config.toml
arch = "vit"
train_examples = 123503
crop_scale_min = 1
num_classes = 300
norm_position = "post"
qk_norm = true
patch_size = [4, 4]
init = "kaiming_normal"
residual_init = "none"
learning_rate = 0.0013
eps = 1e-08
max_precond_dim = 1024
lr_schedule = "cosine"
Rows from block 2 of a small image classifier, named by matrix and row number. Rows with one number belong to one neuron. Each number is 128 + 32 x the weight over its row's rms, rounded and kept within 0 to 255. All counts start at 0. Numbers have three digits each.
After each neuron's rows are labels from the 100 images, of 14976, where the neuron reaches its highest value: "colour at peak" is the nearest of a few named colours to the mean colour under the peak; "top examples" is what is common among them. Only what is clearly more common there than usual is listed. The data: crops of objects in photos (Visual Genome). In brackets: how many of the 100.
# fc1: MLP up (model.blocks.2.mlp.fc1.weight, 768x256), inputs 168-191
# fc2: MLP down (model.blocks.2.mlp.fc2.weight, 256x768, transposed), outputs 168-191

fc1.393:139075106107126098165090150094148093165142051097142106135148138081158080
fc2.393:126169112131119088102114142085145100144162120144169140055157141153123094
colour at peak: brown (60)
top examples: object: tree (39)

fc1.241:137117152139176160100147160138170112150123139121106130103152039114104152
fc2.241:129111174194105134145145140090089115130167168118176127112121083193160090
colour at peak: black (42)
top examples: object: shirt (26)

fc1.433:164169164136094118106066121111152113121098141147182068111130143100076139
fc2.433:090080129173135116154197165109123101181111179101127085137102085137132199
colour at peak: black (31)
top examples: object: hair (25)

fc1.59:068121144163170139130100097134089102162174082083086125149104112114133112
fc2.59:106153118098077084132102075119091060108084133120152168098117101099105136
colour at peak: black (39)
top examples: object: shirt (50)

fc1.300:111178116130129111150139108190113133153091151084114134133072111174095123
fc2.300:052100151091111108183121154131135101162109088102101122109116090107146100
colour at peak: black (32)
top examples: object: shirt (33)

fc1.278:137124119117108151088121161105148140142051108174076129064180138121137130
fc2.278:177165111151165154165106093088167128157163123148118143113108098111152149
colour at peak: black (32)
top examples: object: tree (37)

fc1.197:126119152185147105182145099121134161089053080156096068128154152116205118
fc2.197:130117128165132172122082137085167083109170192125129122158108169149102138
colour at peak: black (36)
top examples: object: shirt (28)