Rows from block 3 of a small image classifier, named by matrix and row number. Rows with one number belong to one neuron. Each number is 500 + 25 x the weight over its row's rms, rounded and kept within 0 to 999. All counts start at 0. Numbers have three digits each.
After each neuron's rows are labels from the 100 images, of 14976, where the neuron reaches its highest value: "place" is the part of the image that holds the peak; "top examples" is what is common among them. Only what is clearly more common there than usual is listed. The data: crops of objects in photos (Visual Genome).
# fc1: MLP up (model.blocks.3.mlp.fc1.weight, 768x256), inputs 86-171
# fc2: MLP down (model.blocks.3.mlp.fc2.weight, 256x768, transposed), outputs 86-171

fc1.353:515488476546539477504485507503521462469456437456482520443475534496530479479487501542522506496468513495505496507534488501514493512540521512482504495562532514505466481481486478523475508519498514490494519539479509520498497474542573510511500492492495483497519502
fc2.353:490492486506539484487553488537482510479461563503479492475487484514516491489533495517514505450507506451477526496474484485526525474520481463500484524533469508455493505511486520543447486501538477511492486534518487483523505488491522507497518468478554495484542435
place: top right
top examples: object: tire

fc1.79:458493506523469462490506489509524509489507467512482475541499561525523468515507500522480480493500495544468514520461483542504472512475515523499516502533497512534532566500485510505496485507543508458516511513506510509459520484508537480518505502494474511517474481
fc2.79:500546508453466487472525483492502510501445505530486565460484474521466475527473486501489540495521497499525482494494533506463515505478509517470505505494549513503487484504510481470530526489505495546510492493491530456479530488519469486487497485478525533498528519
place: bottom right
top examples: object: hair

fc1.482:481497487458517486512489475465510498512495460516495536522453515515518461553486468496542521540481529485513483484517499473525516488508506493465521480468479495455482493486507519507487515500495478487497468535531499512494505501485509474546533472485497478515464500
fc2.482:544483540494515509528527503523468484538464517546526528513541510507458512537508513473521513503509504523485503502493488484525506484520486506519485513485529513506472479477535484499505504497495505488498460461482489490462462480520524488516520525533533495504459502
place: bottom left; bottom centre
top examples: object: window

fc1.340:514518499504526491505532506544537466479456504505513497441498538513521465517497481547522507440493487518508459533496485542484482473468467483537507482501486465483479475513510491464477466506478514511528492497433481488447509507520530525492515506509525509515515515
fc2.340:474506511469481472438512489477468492533490448503475551505509488509501448512511509496511505504559495518516509498481515479481479513492493490494476529504467501493472501517447509487521490539513480520521516544485466459492522525460482469531524508491536467512496505
place: top centre
top examples: object: shorts

fc1.143:484507502496532530484433524502478492536525461502486464526464495457473507500538495532489537500448541503514466465464471497478504458480522515496497545493505504495529516505480511459511476497493497507524511516437500491480492502531521493508517485490479535488477522
fc2.143:464529523458508517518489446530479532548521482464543517479553505513504481526510475484458513498516488510480452499501527492537465502495486497560508517456517501494471527482492517526455506499486469506528446506519510461520503542483492430486576478485526509483474498
place: centre
top examples: object: car

fc1.524:523482484481517455510510483487519500474475507471519513518439514467457511508476469494546476470468517500492530531455480508521476544453524501540484465533503479520497470520481439496487502520506470493479466486480539494474512521515487505526461455476462469500443492
fc2.524:449449497529487484494511535484472504520525462458479508494486506505542494508512512507525476508503526537517575506514526496533495483518480496488522498506513497466474515476560485488515490492508467501508527499475511530516493451508508463504512519464478511465448510
place: bottom right
top examples: object: tire

fc1.684:521500509490437536502490543499514429486465525487506540500461499501540472533477469496486497482504520496563478476513504511520528485500476476500523500513534539448507491466468486526505497476477530506455498501498546484490531515506479494542505512528491467491501448
fc2.684:501494518540494509503491499468503512488519526507477504508545486525462522447510513476453493511511463517517568490490523484502517445500460464507490495484487502528541465502495459514487475504514479500479458502518477460488510529488527525477495529484547492492527502
place: bottom centre
top examples: object: shirt

fc1.101:474514526469498559476510525483536510470456450482488484486467530486507490512499470515485461516506489487481497481454465531532526497508500507504530492428484565498540509546453479509447568484508480502497479509492490513531488471478507501527467501502505540519477468
fc2.101:474546564513452498500491511483510511530532498471496544480443522523481460476473502510447535511494513437465513512498530507472498454507479489477505478550500480477526480519473486506487483502480506512540495516517482475507502503499494486522454484431498503489480518
place: bottom centre
top examples: object: hair

fc1.530:511439510491532427449472475487543501498476519494509533491473518508473505539524507466475460504493490482516507510508494485478549497523511539487522503502509512510497501503492487452478498546533503487468505517540496491479520467519508505495462452496472508484483545
fc2.530:470506529514526527496491517499501491528475490510498507526504499523487496511492476548513509482545512557530531504470513499473502514456507514462488509534489518525553545470498532481482542516505525555521509502483509482495462449482500558481447545482486509468516506
place: bottom right
top examples: object: hair

fc1.231:500479473495507499520509482468513507500498509475504486484522493485511507537456504508591505448447477480500530519518480531528491434511480509480487533501512482526489482492532516570505502520493483500506490513490485518496485503560457520536516498499470523512566475
fc2.231:496486474524533463494480516517520483506538527505511486487554534522494534471470528498499537532515534493553511539478480461486544513494511472516443510498479525495539449521506457460500459502514492511497522497491490529472517536486493475507490499496501509499458499
place: centre
top examples: object: shirt

fc1.722:500492497527508481459499518501473499501492466464439491459464543502505512536480507557512493456518514503531471488452500496497497487539468499459502500505515473501452492527477510454470455475501521533501507509531489443492510491491522508518451531485481478518491516
fc2.722:478495509551545530499475549493477545545478546495453504511542469468565472499481483494514495484522549515487496512535515504521516494521525503534507506497506472513469472465506471493524466526534474481536467503472496512522485506468479504484492579512510497486468516
place: top centre
top examples: object: shirt

fc1.255:509510530497486508505519486547459472463492528542510536508498548438525461571478484481497524436493518505497527517477540499503539504471476473508508480490518482534540476464486493485466476465500492494479502517470496525529498496498493481462515486513497493502460473
fc2.255:474557485518466527469512510541511478483530501523472490470501500453517490529509524539500468482505519508476502520538486534516540501468507453413528450466493487534515500510549521515493507480518482491482475493488506473509497484522499507434460511513494537489521523
place: top right
top examples: object: tree

fc1.257:506507507472540517509492469473498501495520486485516522465474483488495471527464487499501516513463455486451507512453515532495487530508526458522517474496514464506474444489492465491483510470522494481491459489474540501554482493511508483499509465490476503506567494
fc2.257:464478481524459465506510499446476482515482552463490498504501488520531513501517508518484467542489484497523468490493489411479471485517472464500474501465507501461509492513546508477495510492486499553483485507556509439444458506494517490472481525479532466483501482
place: top right
top examples: object: tree

fc1.10:490509479483494505501546502507482487540525467494531466444547543502513478571480512492507520471521494493490509496519526507522460482498469521480487493476459530523448498500495534508498536495467538545516450477495505486500489473487470499491540471506509516524505560
fc2.10:468456522467519533476502513494452478505504505474490511496537530524486476502524515467491503512517501485509490494497492490493458465532495516446473526495498516508495455473439466541527510513470478466486510475464502467520520528500506495510501466508500510475495502
place: top centre
top examples: object: shorts

fc1.27:473510519495451465493443513494466504535491536487494500492474524490511497534487537549488481508562460512456520489506480513518471543483502485478463519499476472515439470487489528492471492510511521548436487509503498508527498480488483517490481493482473449536529497
fc2.27:446529472477495544516480480507543497500479521492502519485539511475510503542521527489549491449498495531484501501494486492496521539529519459507476513482480469505498499501507486464488491507519484477513501489525477500478542536473487526501503522505511473528472550
place: top right
top examples: object: face

fc1.373:471490492511471473476532500501505477511497534516493461491526495543463504495472446495521491513509551485506443513551515528535538474511447516498475500480502464430460512505517503507519518487493447507525510542514461484516511503505517541487506562521505472470491511
fc2.373:499529464440527486499455473503531508468484504486485486503499461456512511519483517472499485521517575486518522474503489461475517517529499521509515519509498479484504526496516509468499574527505517498534513490475547493536503472506493499505492468524520498484503521
place: centre
top examples: object: shirt

fc1.352:539517476491515515481545497500512517523476467525527513498495493495516560518494452524519507451513529492530445490486504531503501507469492479468497477536545498516507526528517483454475471510442489528489484493500530533491515493489507469487416518525510494486508533
fc2.352:451511540465466464479493526535489499487502477469497496526514520518516470539562461474481535521500487469474509503527530507467456516518473516513501494529499507498564498526498521525506502501514479521519515501448493538485482511492483471522494477466477489522484505
place: top centre
top examples: object: shorts

fc1.729:498484473488519488555509510492532502539462570514486513526504454573481501462531509515467510462488512515504495481516518475494542527497508476510480498516482508486486500521541477543487534509487538518529496576518469511459500487463512501475525544520473502493495486
fc2.729:541500437479495509487512531506449505469508475473519497469463451504494524512490466468485512517507508454491534536507490497529455443492552519495492485490554474530509509466470516492471493515499489502506484463509507549450501504517481503514454514504526499493511497
place: top centre
top examples: object: car

fc1.118:439497520473501470516538518508503500551525472547501479524516513532501505563508471515539492527493504513523446481458539497538471484475475483524513523506506530462489521512495563506538527510460509506537465481473527545511484522485480496508517506487482556503466493
fc2.118:493497501480515475465513495523486516484509492466485505481493505522491496451497488500456540459528465494519542511464521440517475497500509493480544496482482528487495499473531517528487482527482484508495483482566508497482495517519526520506495532507499480484498489
place: centre
top examples: object: tree

fc1.365:484486470511504532496508474491467479473515526535529522493543563489479477533494521547501509446532491462465474449494487483495521527467482469505493484491485507499550495484500492517500501548476504518519480499473510486497481492527467481531465520465514504461533564
fc2.365:443499490513528527483504500505480518502511488528496510473509529503504496459488533488506508496485518492503497496507526473509482502462540509527479514557502423452552480473503518510480499550486500503462530536493478502515488510446528481506469540500473562527507483
place: top right
top examples: object: window

fc1.586:508507440506488503513513495526513489460548483529517519516528542478522457522472441512492470497501524510497489473478481492476487491508506474482508507523496475475497468509476513494496548518487517489503460524480425499473500481528508484484492504490504523496482504
fc2.586:470493522474502480527455491528513499489483551461485495501477500489504445522531505542489474484511499506514461515506541532508502470539494481503495517525487515484538468516443482513509518536531506484510479533486495487470517479500516508485515526513465492475497533
place: top centre
top examples: object: hair

fc1.38:494461537493442510519501525517504515485554510491509541499526527468496527511520435498487498463482500533508471489529500481512518529536496505532529487498523466495501499502481498511510493485446494528489495495524497534494492516505531537479527509498514482521496446
fc2.38:513491489507529472482521478497520472474456486483546521488492492519479488517481522466542506483489482471511492513479502482510521485512552499518469489525478507486528494512521494515483497479548517495499502514454497484458541521489547489502493515532523512493508490
place: centre
top examples: object: window

fc1.528:528447453536517522502554525493524506522499545491497496461514483501502536505479466448532508505486491491477538513505491519467489499477527503543488515502485575495492478512506520449476486546481503495486501473509483485494518508502513483498522525476504480534509486
fc2.528:518487481498480491514465520473545512449512447505485543505507527507541491503540538494483514515484505527499493500522504469521517511485433476524495477495478480484436520514502469474494487502507538472533512536498467505543521505476537511485502522522472492483526497
place: middle right; middle left
top examples: object: wall

fc1.515:447492536491520447521511500510491490531481492483482455541482488508466469513489446488531497520489508518477484519485542490478481503494491481503506499502517488556470505494471523495466464491506496486489555484437487496473520534519484500526501489472532472517469479
fc2.515:543521503519475519521463509508510478508492494531539515509544478562486523437530522478491546493474492502516532485498494499486538519458451514460481514519510529488513504529490486489460480525444537513505480522507516527509520482504497520485488544490464518486475515
place: middle left
top examples: object: shirt

fc1.14:492520553471453479517541490495487495479510516463492472479508488497501506494475546526452500535500475565480491520460542499501498487492522488506512471471530514505494546507487501476456494494491449492480518478506477499478496502526505529504496540500480543529482501
fc2.14:468493529470519503482533520508554495518487491497512533477526451485542474466488485514520515483501499476525544479533482511492482534507520529512495491478498522488509489490512495501513485538513520530514488532510512486540520502543501505480505480507485519539487543
place: top left; top centre
top examples: object: building

fc1.723:503496527480495531500514501481518487475448489522497503506492467524495544445492518495517519545498486506500509524501504492515523487497477503467479464487507509492488503513518496465463479519527499488430519482492518520468543478544505456517484514469529472487503503
fc2.723:535528541493500491479498545469497540478525469478538463531445487502516532529525509513514530466533523504479538469458498496468510510469504513507444475501502520466488519467509521481485492506485546484510476454503509517535484473505502506513510495472505492491470498
place: middle right
top examples: object: shirt

fc1.211:544513471457496523528459464504521513489537455538512521514526541492461528479426493518500511540504474500514486480516467515512500528500430495504511560504505539505479464481500480472479520479501494526508517539508517502537493511475524508501482501510491512445501536
fc2.211:564501497528503523493545517519466507492518507495499496498485505516503480549454474506459526519498510491511527505492458540472496487487527476507480515493500487507558497519512492524501510494489484498509527499496509528508466515483495517489525520493517510502540529
place: centre
top examples: object: pizza

fc1.402:485558472533488521509475505516517501487515480511501509490485481505515493499470497495495509453466482533529489474513467460529553462475490502515554510518547522488481489463486467525540462462499529482553503513474520498493518492529505494488467484489527519489468486
fc2.402:525509488498464534498565512575468530491509547519513498504518509501488469456494494501483511518544484507486555496507545511521510518524541514506485508514492520505521483493511509517508493523504477502459502471472463448459495484503503511478471491520467515447520512
place: top centre; top right
top examples: object: hair

fc1.647:498531480525461470496452502523508464508508476494545493458475487493485488484464459486481526478485510512545479507461527515494530502527518507481481508502515531530519500476505533493497550509447512529482519495531471486479512497461515476473494466491533493498518546
fc2.647:472456531509481517496532466509503492479501512458492512518480525567491514534468466516465463534465493480488540498511484501507498491514497495506485511540531473461464508507473532499484485497479454492526478489469534521454521509504471522480523494519536482556456493
place: bottom centre
top examples: object: tree

fc1.567:502488512493490480509499478555502512546507481506499485480521494505485520512487521498490576513508504505512537503493462478575495468501510534491490551489507472520520475508488480488494496546511547549522480486455478507540498481457473484513505494484451544519481484
fc2.567:499494474540505496503509464507482473476499516528492507471557476489466535485494458474526482496493484476497438556486546475490515536515521512491496437476504522510504563492528496503501481528482439497521559480530516508482499478485496508485503522491494531472494515
place: middle right; middle left
top examples: object: hair

fc1.129:485526487472537508524505512486497489466524479479467535452479480514491471506452523492455508495489512500525489495518490550476497535530504494490514520431472499536537482492488525438469467525536495492469491483519488486506519529520506536535518525502489465497544502
fc2.129:464494491497469476493501511496513519503511492512458455478540494500523501494507507494491484490472512488526456484452461531534504481511472517521469490484480531471565544498496518519490513460441514514504488500465487489496472488482454502507510506479448514479482443
place: top left
top examples: object: tree

fc1.259:512517484516507506485497523503502525490520534505486500480489495467441507511487471479526541452474526488529516540518508481523549518465504522466520476537537454514479510526478469472499496544491507515519446492510452465482492486508477486517472546514471453531482472
fc2.259:492505531479459547503510492505527499521522487525525495489523493525554469459519471559458493505504498532483481527502538512536493508534508474518567479449473503533527503568520528532489511448481502502500545483458478510527514481489485527504454509501507498529534498
place: top centre; top right
top examples: object: man

fc1.627:501502508507520495461499505497500461486555537474497510455496491501491473554471504470467484522536493544487509490509561486473456448499513462482517490513460487536503536520512559496469488490518527488507433482489528524476498499512514511507532511485503504485551536
fc2.627:437507502521530449517496464500490485491511507534483542527438531497524493527504491526489516479528554526461514570514494459503524545495535460475545505512500508518511472553495474468521484487498441516518517469478508473513505484482513504488502475535500492447490484
place: top centre
top examples: object: tree

fc1.124:501503498519497493526458471459525477496516489511468480486508487536508498507517508526456461430527505504506450508468505539459506506492520510509516514483439494552495509516484513468488481541493543490440493485496470503449545475459485471544492524502489542526468496
fc2.124:532484469518465518505510534541473523516514539502499496504526485542528469482494470530515451460491513515471501430567482500524488533482482492499476519496515491529507534538513529507538534533494481537527530471516526470468504514518513514561529496496514495511521485
place: bottom left
top examples: object: shorts

fc1.318:523481513500516490509544509503492534532510487461454566494481532511522514494484480546511496541521492458521501522499517565495519489466484471541478520450500565512495513529453496519502531493477462512497516512513495520472514488443509463509498455469494519468483501
fc2.318:442506530475499476482483516484540485507472442515524513498509503494451505516507547449521483520536515527531496570492520463493530476492525452516498473528459504492481436481494509484458515516490550506494448513491496497508507507502490518499492495487513506470524475
place: bottom right
top examples: object: hair