config = dict(
    arch='vit',
    model='image classifier',
    dataset='crops of objects in photos (Visual Genome)',
    train_examples=123503,
    image_size=32,
    crop_scale_min=1,
    horizontal_flip=True,
    cutout=0.4,
    targets=['object'],
    num_classes=300,
    norm='rmsnorm',
    norm_position='post',
    hidden_act='relu',
    mlp_ratio=3,
    head_dim=48,
    fused_qkv=False,
    bias='all',
    qk_norm=True,
    parallel_block=False,
    inner_norm=False,
    patch_size=[4, 4],
    conv_stem=True,
    layers=8,
    width=256,
    positions='sincos',
    pooling='mean',
    loss='cross_entropy',
    init='kaiming_normal',
    residual_init='none',
    optimizer='soap',
    beta2=0.99,
    learning_rate=0.0013,
    beta1=0.95,
    shampoo_beta=0.99,
    eps=1e-08,
    precondition_frequency=50,
    max_precond_dim=1024,
    one_sided=False,
    adamw_lr_other_params=0.0012,
    max_grad_norm=1.0,
    max_steps=13500,
    batch_size=64,
    epochs=7.0,
    lr_schedule='cosine',
    final_lr_fraction=0.01,
    warmup_steps=270,
    weight_decay=0.1,
    adamw_weight_decay_other_params=0.01,
)
Rows from block 5 of a small image classifier, named by matrix and row number. Rows with one number belong to one neuron. Each number is 200 + 20 x the weight over its row's rms, rounded and kept within 0 to 999. All counts start at 0.
After each neuron's rows are labels from the 100 images, of 14976, where the neuron reaches its highest value: "colour at peak" is the nearest of a few named colours to the mean colour under the peak. Only what is clearly more common there than usual is listed. The data: crops of objects in photos (Visual Genome). In brackets: how many of the 100.
# fc1: MLP up (model.blocks.5.mlp.fc1.weight, 768x256), inputs 0-85
# fc2: MLP down (model.blocks.5.mlp.fc2.weight, 256x768, transposed), outputs 0-85

fc1.206,233,208,203,241,190,186,194,197,181,187,171,176,247,187,204,160,209,181,209,195,190,221,179,167,220,197,194,198,160,218,191,221,198,245,206,194,161,190,207,174,223,211,160,206,213,202,201,191,211,188,227,211,201,178,211,218,241,253,220,230,228,169,169,208,184,217,202,215,188,220,173,223,152,196,214,210,195,197,206,190,165,203,230,212,224,206
fc2.206,190,170,211,201,154,216,169,227,246,209,220,186,206,194,213,177,203,206,232,187,191,146,213,190,202,206,195,231,203,167,198,192,201,169,193,207,190,203,214,174,222,173,185,169,176,199,173,209,218,215,219,205,221,186,196,175,200,222,212,198,207,203,179,220,174,226,200,218,194,219,251,201,206,217,220,199,186,180,197,187,218,198,184,205,221,160
colour at peak: white (29); pink (28)

fc1.751,172,156,190,181,234,214,206,225,224,226,210,179,201,189,177,195,191,170,195,206,216,195,213,222,181,181,190,173,174,187,201,170,194,229,189,167,170,214,223,184,204,161,187,227,186,234,251,224,208,203,192,226,194,217,203,180,210,206,204,233,183,198,222,201,235,245,180,199,192,234,192,211,198,216,194,232,209,137,221,196,190,188,174,190,237,213
fc2.751,240,229,204,183,197,204,186,173,202,196,205,222,221,201,167,194,171,220,209,175,194,208,202,214,181,197,222,186,204,220,172,243,190,184,189,200,224,201,180,205,200,198,232,200,211,184,175,228,220,206,162,236,187,134,185,145,208,188,212,206,189,203,151,215,221,192,194,224,214,228,185,214,177,199,193,196,229,212,202,200,214,235,196,201,153,198
colour at peak: black (33)

fc1.695,239,194,211,226,172,208,201,219,190,212,219,204,232,189,198,237,201,190,192,188,157,206,166,206,197,207,211,193,211,193,177,199,211,194,159,220,203,181,200,190,207,219,236,229,248,227,180,216,188,203,194,209,169,209,191,201,223,162,188,227,211,199,200,196,206,218,206,224,210,213,209,224,243,197,186,201,223,223,226,204,198,202,216,201,235,198
fc2.695,221,186,186,197,226,180,184,198,224,205,219,215,208,188,227,169,206,210,175,204,182,208,191,181,215,194,172,188,200,200,198,177,185,180,228,192,193,222,221,176,194,204,174,188,204,179,180,202,202,191,220,188,221,195,182,197,217,215,234,206,174,202,175,194,207,188,205,201,206,204,178,208,213,205,209,217,181,234,201,232,188,198,194,151,195,209
colour at peak: pink (29); white (28)

fc1.250,194,211,204,197,191,188,205,224,184,229,236,201,215,197,231,225,193,194,211,179,166,202,197,220,190,147,217,189,197,176,220,233,198,186,195,216,201,190,181,199,266,204,216,196,199,217,204,197,210,193,223,219,185,177,236,216,224,167,189,239,195,186,219,218,170,236,205,209,186,219,196,202,196,192,220,216,192,174,218,225,200,161,217,217,228,193
fc2.250,238,224,231,200,211,191,202,209,184,211,167,234,182,175,222,198,213,213,195,192,176,201,201,194,207,225,121,188,200,196,218,201,202,204,207,193,201,187,184,192,181,213,182,175,183,214,203,227,222,209,226,248,195,220,187,193,193,201,209,181,200,200,213,202,233,211,191,213,243,247,199,212,194,202,212,186,217,216,147,195,188,231,219,167,188,245
colour at peak: pink (26)

fc1.559,233,244,189,238,178,183,233,188,224,227,190,202,180,180,228,190,188,224,219,158,170,199,178,193,201,215,224,192,201,215,183,188,159,217,194,214,179,203,196,212,209,188,232,187,233,183,217,217,180,196,222,174,219,185,210,209,203,244,223,204,211,176,207,198,191,209,221,198,185,211,199,197,190,180,167,190,218,190,208,219,194,190,201,194,199,186
fc2.559,202,182,198,218,203,185,216,222,252,228,170,208,221,204,230,228,162,158,183,223,210,207,198,194,226,193,158,214,220,233,195,225,197,186,184,200,169,182,221,200,259,193,214,217,184,240,221,168,206,203,216,214,221,193,224,197,183,187,167,227,201,210,178,195,164,168,224,184,209,188,191,182,241,197,199,169,202,228,222,217,176,220,234,181,202,224
colour at peak: pink (25)

fc1.190,238,184,194,192,211,186,194,194,220,194,192,225,167,195,223,151,193,215,169,197,213,204,194,171,211,197,230,163,214,196,195,222,217,189,186,203,220,169,180,193,180,228,221,203,241,239,222,195,209,222,222,175,219,225,206,241,186,205,163,181,167,221,183,213,211,231,247,190,197,222,219,228,176,203,205,193,221,169,183,209,231,202,169,195,207,227
fc2.190,174,211,203,223,217,203,191,174,184,192,208,208,179,178,172,187,179,192,202,198,195,213,220,181,215,198,213,241,205,221,202,167,185,179,193,210,210,227,211,190,209,198,211,187,229,177,202,236,207,178,211,225,173,217,217,185,219,219,227,190,177,194,186,196,219,173,199,202,199,198,165,209,219,174,238,186,191,238,220,208,221,189,181,213,165,180
colour at peak: grey (62)

fc1.646,205,233,220,166,210,195,188,201,224,223,199,189,175,191,180,192,177,186,184,171,208,207,232,198,243,199,197,197,195,217,233,200,192,188,171,210,186,178,179,182,172,234,208,194,184,182,193,210,204,176,183,180,215,206,213,206,211,226,180,193,133,234,191,205,165,205,206,214,212,217,180,205,193,187,211,225,199,164,185,184,188,215,192,202,230,191
fc2.646,190,167,195,188,195,188,202,201,190,194,200,183,191,193,180,204,192,189,244,220,168,172,224,225,187,173,203,202,192,224,172,181,200,226,178,196,212,187,174,213,201,169,208,189,202,206,209,196,211,206,195,217,208,203,211,226,181,223,179,204,199,230,193,193,211,177,203,190,224,194,171,174,220,197,219,243,193,165,190,201,165,173,232,191,228,213
colour at peak: black (32)

fc1.624,211,164,178,196,182,160,185,206,200,187,223,189,196,196,207,186,204,198,180,212,189,181,219,222,221,182,220,176,179,178,219,252,189,220,193,170,200,199,211,219,187,196,225,176,211,198,247,198,208,205,211,206,215,199,195,204,206,223,191,207,195,190,213,154,167,196,202,190,205,238,213,228,218,157,197,191,215,206,195,237,186,201,187,180,210,160
fc2.624,236,212,238,223,182,167,199,163,186,191,175,202,211,227,203,209,208,201,216,195,230,206,176,212,191,217,173,220,183,181,196,185,217,207,188,210,188,175,207,194,201,172,199,219,152,208,193,187,233,180,186,182,214,229,226,191,186,193,185,206,202,212,207,217,202,201,189,178,172,191,183,206,206,186,182,203,210,210,197,179,220,222,211,227,213,201
colour at peak: pink (26)

fc1.548,191,221,214,218,166,153,217,219,225,241,196,219,198,159,219,172,193,192,202,197,202,208,207,199,166,194,205,177,205,227,251,186,207,185,195,195,212,215,163,213,187,233,176,179,228,192,212,211,201,189,220,195,224,178,201,190,178,203,182,232,197,207,196,157,174,229,229,209,218,192,228,206,189,200,208,176,168,194,157,185,188,215,200,199,186,208
fc2.548,205,183,180,187,197,207,183,194,208,182,184,195,179,222,193,222,225,209,193,212,203,200,210,208,182,197,231,263,224,175,214,210,200,233,214,202,185,195,219,180,211,192,229,172,211,183,205,237,233,219,214,201,212,195,197,162,209,193,214,213,214,222,207,210,185,200,208,221,151,176,166,242,228,198,202,183,238,228,211,243,203,241,170,204,209,208
colour at peak: grey (61)

fc1.32,217,227,176,203,174,179,156,202,181,228,205,231,209,214,176,192,221,217,228,218,208,212,216,211,234,197,199,176,209,156,206,209,211,215,172,209,213,197,191,195,203,172,180,161,217,240,209,209,209,195,184,165,246,204,229,173,231,201,215,180,225,230,206,207,244,197,193,194,244,211,182,192,189,231,214,215,208,206,187,166,236,181,240,210,162,220
fc2.32,183,173,205,213,241,198,214,186,199,205,215,166,193,210,176,203,227,233,199,224,185,206,164,209,200,180,239,188,205,223,236,188,179,194,195,153,184,190,185,216,202,219,217,255,184,202,206,194,198,203,204,218,184,181,176,203,178,209,171,189,179,201,166,197,157,193,212,219,182,222,213,182,192,212,173,180,232,193,248,206,169,188,206,189,214,227
colour at peak: black (36)

fc1.271,202,222,185,194,189,183,220,210,205,173,174,202,213,195,231,179,178,180,216,211,184,230,162,178,183,203,191,193,204,148,219,201,213,216,192,173,227,197,210,191,187,190,196,180,155,206,212,197,211,246,207,204,199,205,182,207,217,202,213,219,208,212,199,185,203,199,196,224,206,200,212,221,209,199,177,187,179,211,219,223,209,181,243,192,233,221
fc2.271,215,177,184,193,209,219,196,195,162,192,220,202,191,203,221,204,218,202,190,238,208,221,236,197,206,188,227,198,211,175,233,215,178,215,223,194,185,206,184,190,194,188,232,178,206,173,203,214,185,180,195,221,188,213,197,231,193,173,225,182,191,218,183,217,198,216,210,216,162,208,154,218,189,210,218,155,191,216,178,177,187,169,206,179,195,199
colour at peak: pink (32)

fc1.168,218,157,208,208,157,202,180,250,174,190,207,205,237,203,184,214,208,205,217,182,171,202,173,202,173,234,215,195,179,226,163,183,188,215,226,188,190,243,215,209,215,205,215,199,229,171,191,210,176,194,210,183,171,185,185,193,192,203,190,207,208,186,205,174,212,197,184,191,176,212,169,216,163,202,196,176,209,199,178,203,188,191,219,228,216,196
fc2.168,178,199,184,189,175,234,202,190,218,203,222,178,184,160,181,191,226,192,210,207,208,181,202,228,208,154,232,201,227,164,186,207,227,177,216,207,188,161,200,200,221,189,213,207,162,214,178,189,216,175,236,223,224,179,201,204,210,183,199,221,192,191,193,224,195,174,227,217,194,197,221,182,245,198,178,218,216,212,203,220,181,178,195,173,146,176
colour at peak: pink (28)

fc1.594,197,224,176,212,190,213,203,172,206,215,219,191,209,182,217,250,169,193,176,158,216,198,185,179,189,198,218,214,179,197,186,196,173,174,186,204,190,197,198,206,198,192,207,174,224,211,167,210,218,155,195,212,174,182,197,188,209,193,232,182,200,211,211,162,229,184,219,194,215,193,192,175,194,205,248,227,198,182,196,151,226,212,177,188,202,230
fc2.594,189,173,161,170,191,167,202,241,216,203,176,175,198,187,187,194,192,167,195,222,232,206,176,217,182,214,175,203,198,231,170,185,225,228,189,228,195,218,207,177,242,184,224,236,204,256,218,192,167,202,198,189,187,243,204,210,190,217,180,194,182,195,174,218,168,189,215,179,170,205,223,226,211,212,189,178,185,223,207,222,189,183,214,200,202,226
colour at peak: black (46)

fc1.334,201,214,187,220,195,228,176,216,198,214,203,173,208,212,225,178,210,142,211,174,207,175,193,206,218,220,195,201,213,200,207,166,193,212,228,222,181,206,203,187,163,179,179,204,193,233,210,214,182,169,226,174,212,195,178,189,163,173,197,227,233,236,196,194,202,185,194,199,202,178,195,177,151,228,222,150,186,200,152,205,187,198,203,181,233,207
fc2.334,181,178,226,203,220,200,244,188,144,183,174,232,227,186,184,176,185,237,183,180,177,226,202,156,192,212,236,191,199,180,188,201,193,212,196,158,193,200,206,176,208,171,226,217,204,189,170,206,222,241,206,226,194,173,193,210,201,204,205,206,182,185,192,188,222,212,204,206,184,229,203,243,172,199,225,205,218,212,196,204,212,208,220,243,183,194
colour at peak: white (28)

fc1.270,184,188,202,188,191,199,171,206,204,166,226,200,229,215,208,182,192,229,203,213,200,206,187,213,230,187,206,219,199,234,206,251,184,199,202,187,202,201,187,199,182,205,214,174,202,174,191,212,167,173,199,180,226,238,174,193,207,196,223,227,199,162,199,198,198,188,191,222,212,218,216,149,234,183,191,194,227,165,173,216,213,180,209,219,204,192
fc2.270,213,188,180,199,198,164,207,238,176,226,201,170,202,146,208,218,190,188,196,184,214,187,205,208,237,196,154,200,231,190,178,149,171,186,220,219,223,225,197,204,214,209,174,209,235,209,193,196,212,198,213,195,216,223,205,211,190,186,217,210,186,195,183,200,195,223,186,187,195,198,186,242,186,204,218,175,202,226,198,226,181,188,205,206,249,166
colour at peak: pink (26)

fc1.25,230,203,217,174,218,234,207,194,166,211,211,203,182,171,155,202,195,218,165,206,226,233,211,209,212,176,205,219,199,206,231,193,222,218,187,175,196,217,218,214,238,218,194,169,216,195,178,205,214,191,207,224,200,227,213,212,210,187,223,187,237,230,200,202,214,209,168,199,200,189,230,231,182,220,211,190,183,213,195,186,188,218,174,189,201,197
fc2.25,171,222,190,174,180,207,167,202,187,192,236,162,210,207,217,215,210,177,233,175,169,182,201,189,217,186,171,191,214,217,174,241,179,240,223,212,169,207,213,181,206,211,169,195,195,201,250,228,187,239,217,215,255,198,216,138,198,179,202,211,224,158,216,234,212,236,202,171,161,167,198,223,229,188,180,191,212,182,192,214,198,214,205,188,244,206
colour at peak: white (36)